A small image diffusion model, trained from scratch: trained on regions of photos with short descriptions (Visual Genome).
Rows from block 6, named by matrix and row number. Each number is 500 + 25 x the weight over its row's rms, rounded and kept within 0 to 999. All counts start at 0. Numbers have three digits each. After the name is the row's rms in percent of the matrix's.
# convs0: first 3x3 conv (model.decb.0.0.convs.0.weight, 192x384x3x3), inputs 203-209, a 3x3 kernel for each
convs0.77 102:527516459509495479486526510527523500532488473484470479502493490511501492502528510500459499489521469461510545475528458540503503532496500511511492475478519479511486490481507510488548501518486
convs0.78 100:502535508498472466516502485491461498433489501474512488481477458491509465480497514493460476487484439464501500516535497553527551470486499504530483474484532545518486458525480507556517509511506
convs0.79 101:523501493533459512485520490487530514487458493477507524496504483507532540466482528509496498498506531466485532542504471482503505504517437476488504517505509525508473492461521490546544461463530
convs0.80 099:506492470470498521514491521479579507511496495477457462539531535508469476463501518468522494457508483545499474535511483532466489528467505486431476510484485470503506502445542509485454528523478
convs0.81 100:512487501446513520487461516513495502470449509486490487468539504497488517502493498518495526534477549483488496455496520485520512460503499531518526477473508452504550462480488483504506487502501
convs0.82 098:482471497450493476472482492488500522538514493523503446519526495483526481450503470455471519467509510488514526510505533479431546482505464488430475457475489572479527473480521525481489527497500
convs0.83 099:492511513516477480494478529496488542535516457532499512463532503502497502501511476467485486518489471493528516532486486516505555495485497513469496475468475471495500550507545479520470537524481
convs0.84 102:494524457500509475512485500507537474474490465523502508541514459487495497487543535463494550515528519568480540515499518510487545462518547513491480507488474504477493484504536489478469525500494
convs0.85 099:510507498503504487494508526502483531511498483498521496511551486504466520475516482439467530511511469502478491453451525480531516500522525517501527495472446467462484481488544491482494507524524
convs0.86 099:466497496524504515525493495502514524483525479516526530459500476489459506468562481535521490489491497486529492504493496479463504536463495453465486506425534465495524480479491484482454535490509
convs0.87 102:537512484511529499497521514529479458488491521491558515508489496477466477479504540483492486522532492498507510524508470489488470474504501504546482522492509501455495526471483504539519542497538
convs0.88 100:554504450500542517471483504501550523488497458527460471500500492519512519471501462521472512501531447502472476571528500466549545445564513479505545462526485511562498522517509503513484534513461
convs0.89 100:487477527478516498489525489471527483498505474492510496494574517478515476491494476486491509473497509511533500488475484471492529576524526506521486483525515508496474484528483471484501489528496
convs0.90 099:507520544453536468536500508452523522545528503502484489492554469482451523523504501488512529489508514516485523476489490503504492511523529488498526513509486448490494541525488531492521503482485
convs0.91 102:524494484470500530453449464516507491488567520509489504502497522501521483479490543511495517524524513485490515520522550438475497504492538494494493543476506469492492519470484538516451498513525
convs0.92 100:529532497497497483510451470507455469495527530513513493497511469496520487465509502512513479501455462495501494508480518526513547488470534533508494482491475486483445478488495511467511529510480
convs0.93 101:476524477518497495505515509510524491490498499485484502492488506514520497512501463512466544501501479474461489500493459495536476493471435522522513500481527494460459534514500521465484515447517
convs0.94 100:471498497472527489534485479498477538550474548484513489522478491506539504518486517516536501485508479511508482476515497470564501500492496528475476497458495483467474522483497531488541525493517
convs0.95 099:518526452518486516503499470488489498523456526521447547513461487500525511453471481501508566505516488530517483523531525504464507473562466564478516470487488483503541493496528504456520500460534
convs0.96 101:471501494501497504522477507497515477514509462479510498547513525505491528507554534476475507553498528500457484490472519525507523483489507474509511475492471528494496497490493465494474517515459
convs0.97 097:526496472494477467486453457485472499477465439465519522505501483532502525519511526489485483511510475506495485463454501462486530484502512491534509507475499506550499477528520482493511531468465
convs0.98 101:516485473489515535541459524526488474476504537495496530511471482500462481481502524473479506513473500520476475581505508536493444496522491472485487517495507493528503515513535533459493501500503
convs0.99 101:467502551480509498514480514489478504474476499508485465515490454496507468453484477514497502551534523495535539518501498544526459520506489502516496519512560486515463483511504496469536510496514
convs0.100 102:512511440483504515495508484519485514531523534505479516470521488510510514503525498491517493518479530467514470448477465494525509490485479479479531493504515470489489501498481529470479498510538
convs0.101 101:524506505480499498495438488528475500477480468493449531483490493498491515477471555503487485495506520507472504479508499492514515489509487485510470491474472467485503487507493448491488512483495
convs0.102 102:499494491489505515483502490484491526519504521511508494495479521548530464437461510513506480482499528537495458499477519476480523523517514457487526497459539520499525502492521516509548493454482
convs0.103 099:548509490490462489521475456476441517507518480546471469497491538529488526482470489476529465451517484457476509478500504469479515476486506501445491503500518540503528488516501502494515531521486
convs0.104 101:467533513476490509480463478505528487463500471448509509491468471489479447541510496525514529498486491474509536557452505493493516530560490475478491506487483468472481500507502496542493501487512
convs0.105 101:520541486490497503497491518535542474528493500483464487471449556526507467554505505491500518495489537469520503503481477470510542527501438479501486501483472456522466516526493485519493471490504
convs0.106 101:530515480500501524499495488477459434534478470517482492456474530529504483491534492507484549478428523518492513482527520485533550515505503478493491496479496513492503520447463537497491504474529
convs0.107 099:466480511496510468517512501496468511494481488477522478517519524522512488457506452507494524454481481543500503481562475522511520503462523477506475440518496516512526478469473420503538485517468
convs0.108 099:519526484489507507534499486521456492483502472478486527500488528483519524471477445467459545498512522497517484506493494449519491499485505526512519491502521486491506491496495524481503476564517
convs0.109 101:527472468485526455506493490480461507498438568573519523500501482469563524482486503469488451488518525504531491493504455510477511510506498468515546507493523472479440492498520526502480531473460
convs0.110 101:514508507489482508485526488491486434477494503509507555521495481576479500499529486481465480483431485498467454491491502486530477427501510512525490507486504453529437460538483520474527464497507
convs0.111 101:515484496516533500477511493508511454503490523483550537489482473527478480529504500490507495492511505488484512542459498512493502495485458514566490486514525519487491537490463552474467498502516
convs0.112 102:488511475503496488485487514498510516473520519540489504467493522481466556469502553488536538524476517542525526488498497554520555494530484517500522500490487482437503464555468511523507501516525
convs0.113 101:485514522446458489512507535514515508523520494547498477472522454494549504510484460510492484485476493468461485491473549521507510501490469505512488490555491518468503501491511477487492493531508
convs0.114 102:501530482487428506479512503497510476504501497502496519509507537521523504491482451490505520509529531494461500493481494501511475489497480461481513508496507523535526499502494474471490514487477
convs0.115 101:481442532558522486420507481471509523460506536509504472442457465500533507514535489559461518551544480503505482488482429519512530525529465476494522491467521510487494491536477507518484520531516
convs0.116 102:497487539487501501488510482459515489496500526498481528511470482511538452514471476473503533480513541510478496544495488467501461472526540459482476500493495517541475519524491492504464539498469
convs0.117 100:489510456508501482483486485482502501464519522462500519498499491477500501523499482514485512469477523476530499525532536475474502501519533498485520477474478499490514489494477499473492504521543
convs0.118 103:499521478491513480468505470493475517522496486531504489464512474507476473501518474431506529478461559512500486470491501505487513461443507532506489521530524515483521553439513502481490483489471
convs0.119 101:475488505460480512501501512483518455477469490525473518490497467529490495462481455555551534496472527512491492476510519467515515515477513496514558505477506481498445517509482511479481465484514
convs0.120 101:522555464497546516511515503532531490506533540481491576481539513550480537496485441506507463545515548535498494504514542561549462482464475527523519521509507527549523531458503495522492502523502
convs0.121 101:527477469516507494512502513457463487488501528512503475557511473458518495496518522557494505525517501527488493506509500519474526501517520485487495535484545465488443507509484522528506528492505
convs0.122 101:519520530540468536472517488514568522525478533513565508520516505514519462544478527495528472506487520526514482505485500505489512526537463478497492494487472509494513490510497499480483523484511
convs0.123 100:476523492492528480473504534535511484503496498574519521493520459503494455473465506525536503534517517487566469493456480527539481530467467520540536483488469519505501541503513516509499504494487
convs0.124 102:547500541469540496514495505477481470491493479509503455509520522520505497509495516500529460479504508524519496490505486498469474486501497507519471526500506511543539500517449499497505522506486
convs0.125 101:508472469471474465546500467478530509504534446501503485492500534482571512484470531466437489511502469515492545482530498475513527493494479495510537504491512521509502469511522483536525533475487
convs0.126 096:510517482454478487513506517463489489498507498499537508503494503514503520496521451458503476531479514506482501521526485457517471520499490506539499516505511532507466507488499488470540488498514
convs0.127 096:480530508483519470477523492493492490463478471484454512518508482515473530499501492490503457496542452494451511550537506455529510519533508487484495464462455462476478525520438469518559501506468
convs0.128 101:547467500473515480476480522542512462497522535494539471482469465524497498463480516529516504469492525438528507513485476516507488502477540476471493491506530496502508450478465476487504444503506
convs0.129 102:489488488526492498484524525537549469506492477467504536508468518469517499500510576474476560511513485501509530517433520498498466474520517511515491539499497501516534492499492518482524517485504
convs0.130 099:512445486526496487478474485543492531504436528492429525467497459476534511504559502454494450488542477557532459514502477505473516480462535488442527504437554507497502492524527514495541485501540
convs0.131 094:475493481471485502460496482453457476478518486472443506504512462526544480511505488496486506495458504505485498490519505496477514508491505472474481493470506448468485468500494499510505554479471
convs0.132 101:511497527458519482493450455550521555495501461454530513510477503478521448499502548489492542467521503502519492499512522513491482514471556493472487527494531543561515481493500512499509484531519
convs0.133 098:511492509461504479494531450539492479493469504482466506466517443480508520506531492526499529534508441490479462492525501532527450489475470478513511545514482522478515514463542460512509510494477
convs0.134 102:479550509482443505485495477488505507498480464481506468566497479530532497484530532506534543488517503504479519522540486486500516579516496520513495478453510480493506541549540460489527453462502
convs0.135 101:514517480492478565482482503496494503527516470501490514496494500543446523505528510501500487511524520470487492526507505473500492498487509509519478513511566497481531536524494534507484536482517
convs0.136 099:510525538523498549485515480519480503484526495547544518517537521484469508491491485503518498483496459477519494493490478510510515496492545473501535493497473459502490451501514532510490496521434
convs0.137 098:501463488533511534507524459513527509506545528496492496482554500489520467517546524506469483510512507538484492521483461505517468533481489510538494528465496480486518536521487503538538525492518
convs0.138 098:510511486453486487515486534460550552527509503477523501518535484536484481523507516485524506485484520510472513492530514526494534480479520470489532529484571524497484494536490458481494527494513
convs0.139 100:484508537513494493482472439527565553498500487494487473486485482503467499492473524516497480487487545482529495522476493519514520476523520514479499486516503496480516549513535443447478490502513
convs0.140 099:455527518438502510495512501532481440478444499468528471480512436511484511514513471445500480528469502479434484459447524484491481515509483459499501509454481504484502455473515506529489511557506
convs0.141 101:534534524465531468493493482501508476501496484545488521555474477532503512489523505508504507494526496515521506504507464516477472499542479493542502464516474524491455498511495525448453515477505
convs0.142 098:503505488444469506521491503492471504498469455459443467510507494461500488519468506533480468544524476534472522472507448470476500453458491469503564453480490454487431470501517492486503522457496
convs0.143 098:494507497498480444471488464513464484545531473508501490533491518482532548494500457483466496510439448462540491512533451492502484504514487508490522491439480539503487484487454497480460529509509
convs0.144 101:521540473513467515498536497487477498490448528502499505500505511498489444485545491545523466520544492459464489488501524480516499495491522489498507467469512493527523527471524468547495516517452
convs0.145 099:523480522491493457490557536474522465507490519548475506514486452475475479498493463505510448525526526534486516474509484520473496481492517520512493532501485541549477513519494491472520516469484
convs0.146 100:511513515469472492566577523489497533499490513482534475473523557494464492519512547482491516486510493467487515529547515447497486508501524469495524492485497472500507516514491531532466504515540
convs0.147 100:493513486461518486505490495490508441482493505556492447547481496475505472465461457480497531521520518456516504495506497496445500471500471516509502514503517509459530520529451476522513491508516
convs0.148 099:468489470495517516494551477436509518452498462483501487472499504469495533447471523497484524498501499500523496490491514498502479554474540481528521460524480478532532490500544519495542524500528
convs0.149 103:520532452507498513525547481561508454505497546480519535488515520502504495534500513471519460478550512516480533498470503490492495484504502505445497503528520473536463521458461541458527487515535
convs0.150 101:527487530483492525517544483502545516480493490503471469470501533456469502493502534505472505454510507487534474517528512473457476527494471506472483451451465522454472514523478559587497515485540
convs0.151 101:576529543520513523485500516518504506526471503508529464516488481466539465489489510509540494531505510512467501485463510469525482530527511530480468538528478508495476483530481507504524555546488
convs0.152 103:499489502503510501516476533529512528488529509534496503527537501469522501494483493500495499510513493481483530492491459464511507530498509558528500513527495483483478477504519540489467484514492
convs0.153 099:469478473421465537493543508453521509440448539472527523474502515474457461490570451493503510507525483482466466481480497457468505514486486507496509441523504490524483496497461495522447499510539
convs0.154 100:490519447505508481497480473482507473527468497475511552524496472539515483463562466509504502512524465489533531514493487490546506516473518563528482522471481526513476510485508514557483511459492
convs0.155 100:496524484501504504491534460504552480500570464541504531507522512500497534534489482499500516469493527488496494515543483462489539520514501504488467522472484523483485506493486495531523485519508
convs0.156 099:492513522517500503488486489504484520491491462504496521515500506471481491523476504510546464520507481524481566509512512520495543504501478497490485533536507495497479503496494483451454515474510
convs0.157 100:514505479507505514500458472479470456546521497501503571508504486508514504505538510499527477607497537530478509540491537500492518496490507541496518478501500469461462551449503569530503482501465
convs0.158 100:459513519503516507429454513506500483480533540462467497476493486500501523480522502501533477503516509528523516468533546525498486508480477544530470508528498496518543512509528528508522506514506
convs0.159 101:497461515488487483533534504495510485475474497505503503495480489525496516479546474487495482495504477507523441470522513503549493559491508497533465538538470453472496474557476515527490509473489
convs0.160 102:521488490525496480511553541516484483507477507519478521549452501518534517469483527472520472491484540487508513480567521486490513526504493480523510520484522510484512477514499494535522481542462
convs0.161 102:503482502506506502493502513488447444485497512492507511532492501475484459460503507493503515508499469525491530523473489503537507511558512500495515471497507514538486489502506497467493471493502
convs0.162 100:506505529491515496475480484515503498518520514503491512501537499482531536473523493498473501479536529521461496485543485504494533512526558493533518443509490464476495494489540476473505505526509
convs0.163 101:483527493465482464463470474470495460501457492520518480480510463507539520503492491541539480523484529496475508495524523488517524512472458516531513467508540520508537455545449488420446472502496
convs0.164 098:517477528491485518433480481500514495490508542492507503494497463500499510492477521550492458501498460457500490500521472536514463522505498498474500527488454489509460480479519504486478489547496
convs0.165 101:537511506513500527544515521486464479503496515443505487515476492455517482484473489509507505504460535520488528433566478494475515535522498497497544492491432477495506467491503463551535515500485
convs0.166 099:465508505493485498461479536483486475551467490489481496524518478503503468536524494509474469487531512510501442510448493483498512421467496506432472484459487510475458441523526493457515514545492
convs0.167 099:471477544474490501464507490472509533451523491493477471484491440500496487522503529519475489480520492495476488459490553484511539526519551505507450477513487509515495517499496503533487523532481
convs0.168 100:479493481477546489489544507462487562445476537495486489484474525542516481498516561481513483487489498483430492523506512521516493501509542521459506536471519497501518526528518542487528515524474
convs0.169 100:495503495498517466515501492509525481517463495468560520505489479503535462525485495520539512513542443520565437524548482504509492470508464557510466529560525520474543487485471529535514493522535
convs0.170 099:522492470477521493521487485483503456522504492485482533503488529519494509489509530493550486515473497531464537517495537480474519495504499456480522454526514507500481485486519525525448489474499
convs0.171 100:482515537499481483530481521489502517507486459516480515527459450485494512488485509488508512484503527479463552504498517524493501512504527498516485503490509493518496461471503558453499516516482