A small image diffusion model, trained from scratch.
Model: 32-pixel images, arch unet, norm groupnorm, activation silu, widths [96, 192, 288].
Data: trained on regions of photos with short descriptions (Visual Genome), 50862 training examples, 63.7 epochs.
Rows from block 5, named by matrix and row number. Rows with one number belong to one channel. Each number is 128 + 24 x the weight over the matrix's rms, rounded and kept within 0 to 255. All counts start at 0. Numbers have three digits each.
# convs0: first 3x3 conv (model.mid.1.convs.0.weight, 288x288x3x3), inputs 96-111, a 3x3 kernel for each
# convs1: second 3x3 conv (model.mid.1.convs.1.weight, 288x288x3x3, transposed), outputs 96-111, a 3x3 kernel for each
convs0.220:144150116160146124151121089133095138103145116132136119148153112108099111129117132097069078117121106132145128121150121090128128138149149152140099129122157086154098095095115151176139093057128149131147118172111150145141137127117147109154129154116120111126141122158156117122113137119065124150152108087113140107098134119104137135111093167104136131129144198085188145159144151097131133098099147095094117087102164164146071109094088121132185
convs1.220:082120146120159128118168137149132170203143103129134085085115173137119113141155117169119151127131109120120084111112185066178109093104111139092134141117156100119093080117151155133095164135147121110090139130116121178110095137127153110133141093126165081107090130164139188097133111095118141123162134132143145114112124077090071144112097105088130129099124110045155119170116115114130164097088089128130136126124125112091119116134148130148112
convs0.221:136128118102119133113105110143114125101135110153159144108156136144155113119124087156136093112173105139115111141142119105096125102102084125113099134090142118119099154124138129117141108086173111102119113114121156132108112109178125110132094115131153157124150125134099107155136145129106099124108123125130146142116120108160170148138149109098138139093151144084130135160093121127130156147104176115148146095106159175101167159097104135156119
convs1.221:156144122147065151100135140101105124145120140152132105128087137117174131096132120134172151111099118162128134118113182115104173095108128085139124120154120106130139135118113146140123125138104147132125117112108122099161145119118120112086116148163154139151105149094117103166111165170101162118126109106108121126117146078126123147116094130168093087150135146101088143139106123125137107140144124126157119100160100093124163113156149068106156
convs0.222:132165112137160118097098127144119113142132168105103124097127150148152118138093088182104128139108184141141130124123091147136126126149121153121160077154152136097099149123117117087168149110082144125156125158157133086166116092133112124100115136100130145140079183156157110096068106117128128150146153156070135062154136083113157106074140115198100093147090123147129087145146064114114125130083127114150077116119123122109129152100119114136107
convs1.222:103135149103105123170131141151179089153114110136145128137151098131146107157110167150127130134082144140130163123112121112110129104126133121084131122169112125072125148162163121131163122120168103132154132071136127100068139099157112079111126095109125122168131136123105119102120106161175158139130127157132147147149105113140104147146164105153101127123150129126109129147083094143087116184115142141113133119153120137153083123103133113135154
convs0.223:133190148117079141108112118174139139140149112126076106141188093118142123168118158092160108109117139131088133108146071146120182128163117135134147145120089114165154101067119144121118109142159131114064139104139158166125151137126112131141110140104099171089155130114097084113128109192131101148130108121163124122114123117139113162137126102116150172145105089146096164108128146126118142122125170129126098100123141148153108152172143156150103
convs1.223:124165152120144104161138121108113113123090089106120178133155118074162138096125130143118123141115137175106170145127090090127111139108134162136111145115108130092126108116148099141151164149112150141132134113150125081138119118128102091138105126133170173071129123153110075130098100097096167108162143146125127090106107166118134165106107120103100111156158123118128125093123140197116137136168129081117152138191146161140104137119099155141112
convs0.224:113101153114133125131133154126100129127123076104125101138113138187117163150125114128132097097173102147144161097120131141095134129119139148110125119105148157161141133175134091158131152136118122150113147113123148135125180124149137096154145144139131082130124118138150102180092114136136133175106175112148131104054133181115146124090124142153167081149136213106131126081128102127149129097156129137047172113126182158145069118150100157174087
convs1.224:114090109081130152122117146082116097113151078135138152072151125129108123076138125110126180097106104110105123113095080132147113104133139106128098116131136152139116126130141113120125150111086146124116116151164100129178101143142114083104146141110145105100144131106144115118138129090109163143119144143134119107111120135144162154106117134124109111159117123146130102155131138114085115134110101147097150108140101128128159117108113153113137
convs0.225:122146121184120123154142122126132140136134137075171151116082131142143177133136111145103099194140157134131158123139112093149120149129169108107091109142148125142148131140108155089156149132158123122119149118155097097106122130146121137123161126157115141108111123112131126115154141114129162107131151110101115116150138159152137132111144172131149150122152146135122120126102050174116120144118092166130129124159132103100136123108131161117154
convs1.225:139114149113102127166123119100128142120177121095130146129128137156136109107132163090100112105136104112137108106112130122103107121092089095129123136094120148088143125122128099113137075103135137134137127111134123158076154137130120183093159091117133130123146116152107130108132134134114126092099111086137116099168114098126157114131139118135154133131129090123121179114149147149128123132155148194086152134160188099122113088122146149102158
convs0.226:124155132139112149130143087114101146135121130108119146144126140123163105153111153110131158101124109107149135110122136109151137136142147133177117094140142079132200153104130111109142076174129157172109135150164158141141101121144076140152151147116142110125133110130128111107161117121116120124139108081106124137144177115140123149135128168166106134135110118102127094138126141139111130093174132149117108121156118146083101104184139145097128
convs1.226:142163145154131169147118130166100129101158125112150135106138134165153150116101109099123125140131127159083116127143117116085094126144128125107084119078125136153106135134160139094141162163116105128162162128090119147136163110122146129118137135124101111108127145099150122123171189180174157088145126122172166107154157171129148130106154121103122106127098132103136114133114119176133142110154138120127127107123099110121145099112156100139127
convs0.227:160157113155088109147122093124119162105145116114109112109074150142173113132145128115101134118130145128112117162142129139167133115127113175171089121178112110141110140140145124115117093111147130133134156150133121101079175125101107118081134153090100102126121145143161135133157123178161143150132150123121154129095151095159085105123132086146124093113152141093145134109170114125137174148085119126136096128137113120106128114158118126149129
convs1.227:122118111100145120160158176143137146114149138125166098160139123108099135113173135076110108148137125131097134113139116158143120129089138115133118135117116156085079093141153141131164123117185121126127133168147132097102126119170121162149132109110121101084108105120150113171146089123151108135106150099124117171119165151175133161153124143140136100126165103131123120080122149127120159133128164124110112154143136089129107135135149143145132
convs0.228:136150161122176158159128115117131130172137147121088097130173134150135116151120098143134090109163116147139137100120145106077125132090143144122095122125159100133128112144133170085169131096121174161121102111108078138084075115129121159106166121148131150105142142125163155124179140163104094172118125120123154128097147144122133131144135124117185087124117094133170101127086114155116153105108106133152092129114134134119155133132118147112127
convs1.228:123119137129088140081114120122153090147131149083169123101144142172099126123142136155194104101116101084107107150115123115123082123124116114139139167138081149155116124139131117167125109111087068183123119144100106132115114108116130096171144172124080135117143129186153141161126152083080150134143142161181151117124128116116134171119091122114164123127121115109120080138118126144154142106096144134122104176166144079146121134151137121127093
convs0.229:092156123124135150162124122124117117107123108110129159128173188140109082104097076101142119124154132130129070088132130106132137127113118104145115107113125170111092128128142109127098127125115124138111128128122176153164075119082164175078122161120138114143088128144117154110121102116154104131124108100114140123095185118095128122164146101165112140132114127144109116093112131108102094123091131123161107142140145114117141136103114070127126
convs1.229:090116127147125169148137139132094138102166118147122136156090086128084148138100103163134106140140086116088111148133097185140120135170135135163106130114090129136073132151121139102125114111154158109148112076161188110107125093124157145156144115144116150150096143143173091127128126126150133131123154110136133136089149158122128137077108141119117138148139115132106155166128129166160083179143180121151178117167098143142136147076108109139105
convs0.230:148145130127199132140176117161122116169140159118117137129134113108121112149138100135123134127160085119111128114143135104144109162130151153118130174147105121135148123166124155116141127152155121157135142118094125128116123117129098104133084123126123122149139127133122126132149152149089136129127108153133115135130080113132125123142109111124159131089174117095146109095119134107087106155138149123156118135158102129126170124126153117157149
convs1.230:159121095151082168127086116106150081146109117119137158120121132129166145142118140170087120129095101084122135098160116103145136110099136122100136109115125119104103161126117131109125138082151123143149151114120118165176144143116155175193101079095115136170125120132139114121128109106113143161119084129122142148148122149129130097164101144182107130129139144157162140119164114119103131102141130173119152079127145086112141111133150139149102
convs0.231:177168096136112085175088115130154136139128084139155098119163159158157114142122129163139122110133093114168149162111104123130148104109147146070119165113097138115114090097091122132135178106114120132102171171154119158095075135126148094135126129130132152117178115088168106142111155160131137135116118137108183110140142157162146115165129087134145131126143100142149109126115142171145116151080141076109127174133109167124112136103108192130099
convs1.231:162151117160128126097139139108093121117141158129118124126122137121122098128093133152097132168110098134124101152148135129126106176144138152112129108163131157116172124126115127182125130119139096144113115133151121136136176077091115129125118125105159140114131141099152138097131103151115165121105105087150161144123151122110162125127102097128067107137156131164151150132107148112147117117097137125157199128140189140132117127137122077111145
convs0.232:145117152123119110124146174129078186146101109111113146176136140142124123103104124116129117132133132140105140171147106098128111116166121089116107117124150128132153126146114125128113149139146105125155140116163128136101134090137125134124172131108137135140156117120079124105096126082136081136129111119167168086123121091126111115129097132109119112142111141161125150125128136144082108107146172138133129076127134158170143131150134113105190
convs1.232:137108109169141136099157107121161104110131150126159106148162120141139082137150125125133117113152139099129082123134137101121115116111081093101093151175122133169157095171091141136108151135152103191132171191124132166119108143150110137162111124154124130122138101148170105168132121092139121144138154139104118143113132146136112161130083085136117120147118112146123110129138110156117099091125150129151119114153126104127112193113122167105140
convs0.233:152113105080118142117143117114132141149110131123142095117130144134110181086116088139121164094136128090143158142110137140103126116119116115142120122129138109117103137145157126120176114150122153146119083193114097099144129107093119117111105116132119094108113169099135115153127152114116139123149132123108115157137109098154153115098110116113134107109071132155124176101096056137137102099117168141112157158129133101120129137131201160115087
convs1.233:139092127135145146153124187118122170113119111084119108128130133117136134125083134142084140127108137137121113112128144151153161127158115141143131155134129116093157130119146084132053104139125098155134123124125113133136123142154132132116162136092153147133095135109154104128091140160142131095138149107152191124132148169067099128160119134177115186163128097117076132069152092140125093092158134094165150135157148119142114124124128164090179
convs0.234:152113120170105103172165088140151136126124153139108140148115114166193108116133115163120152166102133113118168148110116126124106120133097145133134076123114109140120125130107144149121166162112148064167096148129152113159115115099133113103159100179111143117101147107128123158160141083125123135138134107110150131115112084150152109121158135142147139139102119129124157124128176094137139105114112131159166100163151081152154194133119123106127
convs1.234:101105092087115104140122186160093175088125135120150130156119130136091118157113143080113144118129125132129171108109111103110137159094161113146122107100134146108116104150143127119165108136145153130128144130085160120132073122137117109118126107149085153159157126121132143104099144096201127108155134103133109149105122102160135140135131112097110110129120069128135135125165126164108138133101102131139149126119136150150140174145104109117158
convs0.235:110121098153143185124067125144099132117143114107099139141124106104114132149128128130161123105174104132121164084112164133105110146108153141123165143153120179123094115106131096096100130125161110164148144129119128111138102154116143122145072186075130087115133117143132175120121122127121110144084113120152114116129143127127186192133125063101135137138134136119136153124094165141084095118133134161170123094125112128123123128137102119134101
convs1.235:142150145123132154095152147138161169107101134098088143136128111111136148170083138163158168093109129103172105118102106151152139080138098127135096097145152151073121110104135108130149143163119135127149100131146156154123130118106148127107115141127175109121079131128107130141117159140154130176152143144120143146128143122124124125107142089147146130146161143121096125084089108128124139128092185110103112139137120122134132128160130195136137
convs0.236:151139140170119144152156130100141131186085135116100096130132123127142170109106118117154067114191107161127114089133122171102125130148112151119145135153140125107120186150082086142179158073090122118116131159080131118118121140131115121127137124131118166086090177133129140142168132127165113114122127138134105074172129137133135098165125109115088118152118141163117137156162137136084155110114085147134124116070126109077138101088132107137138
convs1.236:132102149152170129140098161132124118100130103169119140090121132178115101137098125073114112119099180158154114179153094091130161152094174112102104118131119129083126139145068105153126155107142131172139155132109157068094104083211101145126137114095135140157085139110141157117144136107102131120117155090159128140123152143169115169133105161094143084161118109148081120141122122132173137120112100106149113129165150128130109114131163171118139
convs0.237:124140137106130139095142141113138154096102178111091110152143108159169142110116157124134172089125153127073114140099144169158122118101084157106099179125093183070130114126136137104149159128137146165114124148133137163151150178144156128120135108158138121124105095057128150132102139149135097110073115163124125124111149131101139136112094151118141152129108128084111123107107117163115134137090137105146134145093091119137139125123125131188141
convs1.237:099122124096123165148130099117135185091133151115153182103157141111149152144111138143142117137149089151151115153138151133105120121155116144128146117107139089194134191102115119117129136115108136138113140145114075143137147130130123139110145106084135141130128103083166169114104140122119135118111131070082151142175150061158121083076115117084165109139109149113124177092158151093155148146140145126106166125093139128126167092146141108126127
convs0.238:130122117104099136110138161117105114096118118128126124159116178143157136148102116153110130166143123128124146150092194171161178131141083127116150121107105130185148107129138110117122142118081094161148125133143096154125083103092135164101135121107152089125114173134145102145140144145146131126148154122150138091095151161116137116160147115087135119151171146138133102152157132155127102051120144173131106087143151115091149149149114138109126
convs1.238:162109116129124142096122132103129121127168129121097161167147129118127112148118128141151116071126145140107160170130104142146136131117152102143142122143109130104089097116158106128125112156126164138098124157174115142146154123130122089133124120130110094149143109152124115132110095124116142100163121114106141148099100103138177099138124080132153151136109110127129142095146148125110127122137144123126120165153124104121127148114114130181128
convs0.239:143143090166110130101148144139145164126140099120116048158148107114077095155149148120134153091093133080122157105105104113196128117129164103140157094088120093136116134135136124103110107143150091170104117159157126099124104129085108122105108139126159104146124131098137108115118097099143134153142140135154140155103117150170133118150127104104083131140127125129122091122161140117096120115153137109122127159103153137101120176158113151123192
convs1.239:124150165133117154116084075158124089170086138103163142123175122130131107129127135121115083127141110127139173138148158099137117121144127088109100123137157047122100140129153124131165164131154122136106135071099095130136103120110161155093136088113127132158152159136142167163090101176099115139133122139162123122110194133082116106120107161097131125137130128121116139089154123155125157104130166192127131152133149116084082168130108119122146
convs0.240:127164099140166131135103140071170161187123126137106103117115119095087117097124108112142121124114132123113161136145136138118116119148114113093151073114110151142136133116125108118112139138137125104191117134112094131146121097143163156151128141146153144173104135104111093122123138079178138130142123127140121128142162087093163126136113082128139096101119100101125149159128097157099159136137127154149128128129111124151087122145152144079132
convs1.240:101129129164138154154087140149129108156105118154190158169118175183146089117155120158165103145143175173125113120120170109157142128139107173124141123152118141096143168133140135123114164098110138111148117129096097139101145159154146137132113077151165106147127087125133150134114126136121171133135123141107187099149147135136128152178125075116168128093109151158114105140118126117160107117137137157124149151124111130161103092127149175116165
convs0.241:100127152128088101115095125140135120144103158112117096117118121136103093164142158150095113134182148107137141120123147138117170126119119158161092131121103110159138110080109105057091109148114109133153123134092117117190098134171137157082133148079154165150133103147056123127115109146147152098137128117092123149113148099142109113137096150110120121117101142140147123115155143150139105146121144140157161158123138181183097134152143112092100
convs1.241:137145077139133124136118152102133117094117129131120125090100101098132126127130131165096128102102076129155141123152115112141122131091107153129154151170105101150094086102120138096153127146084167151122135138100114122141103167091124115146111127121149120120090128123153145147106148108134133089159127144151137163121147162165139139134117130156149124153063063149140186124153083113132129132172108153125131159181141146114147170144182100119090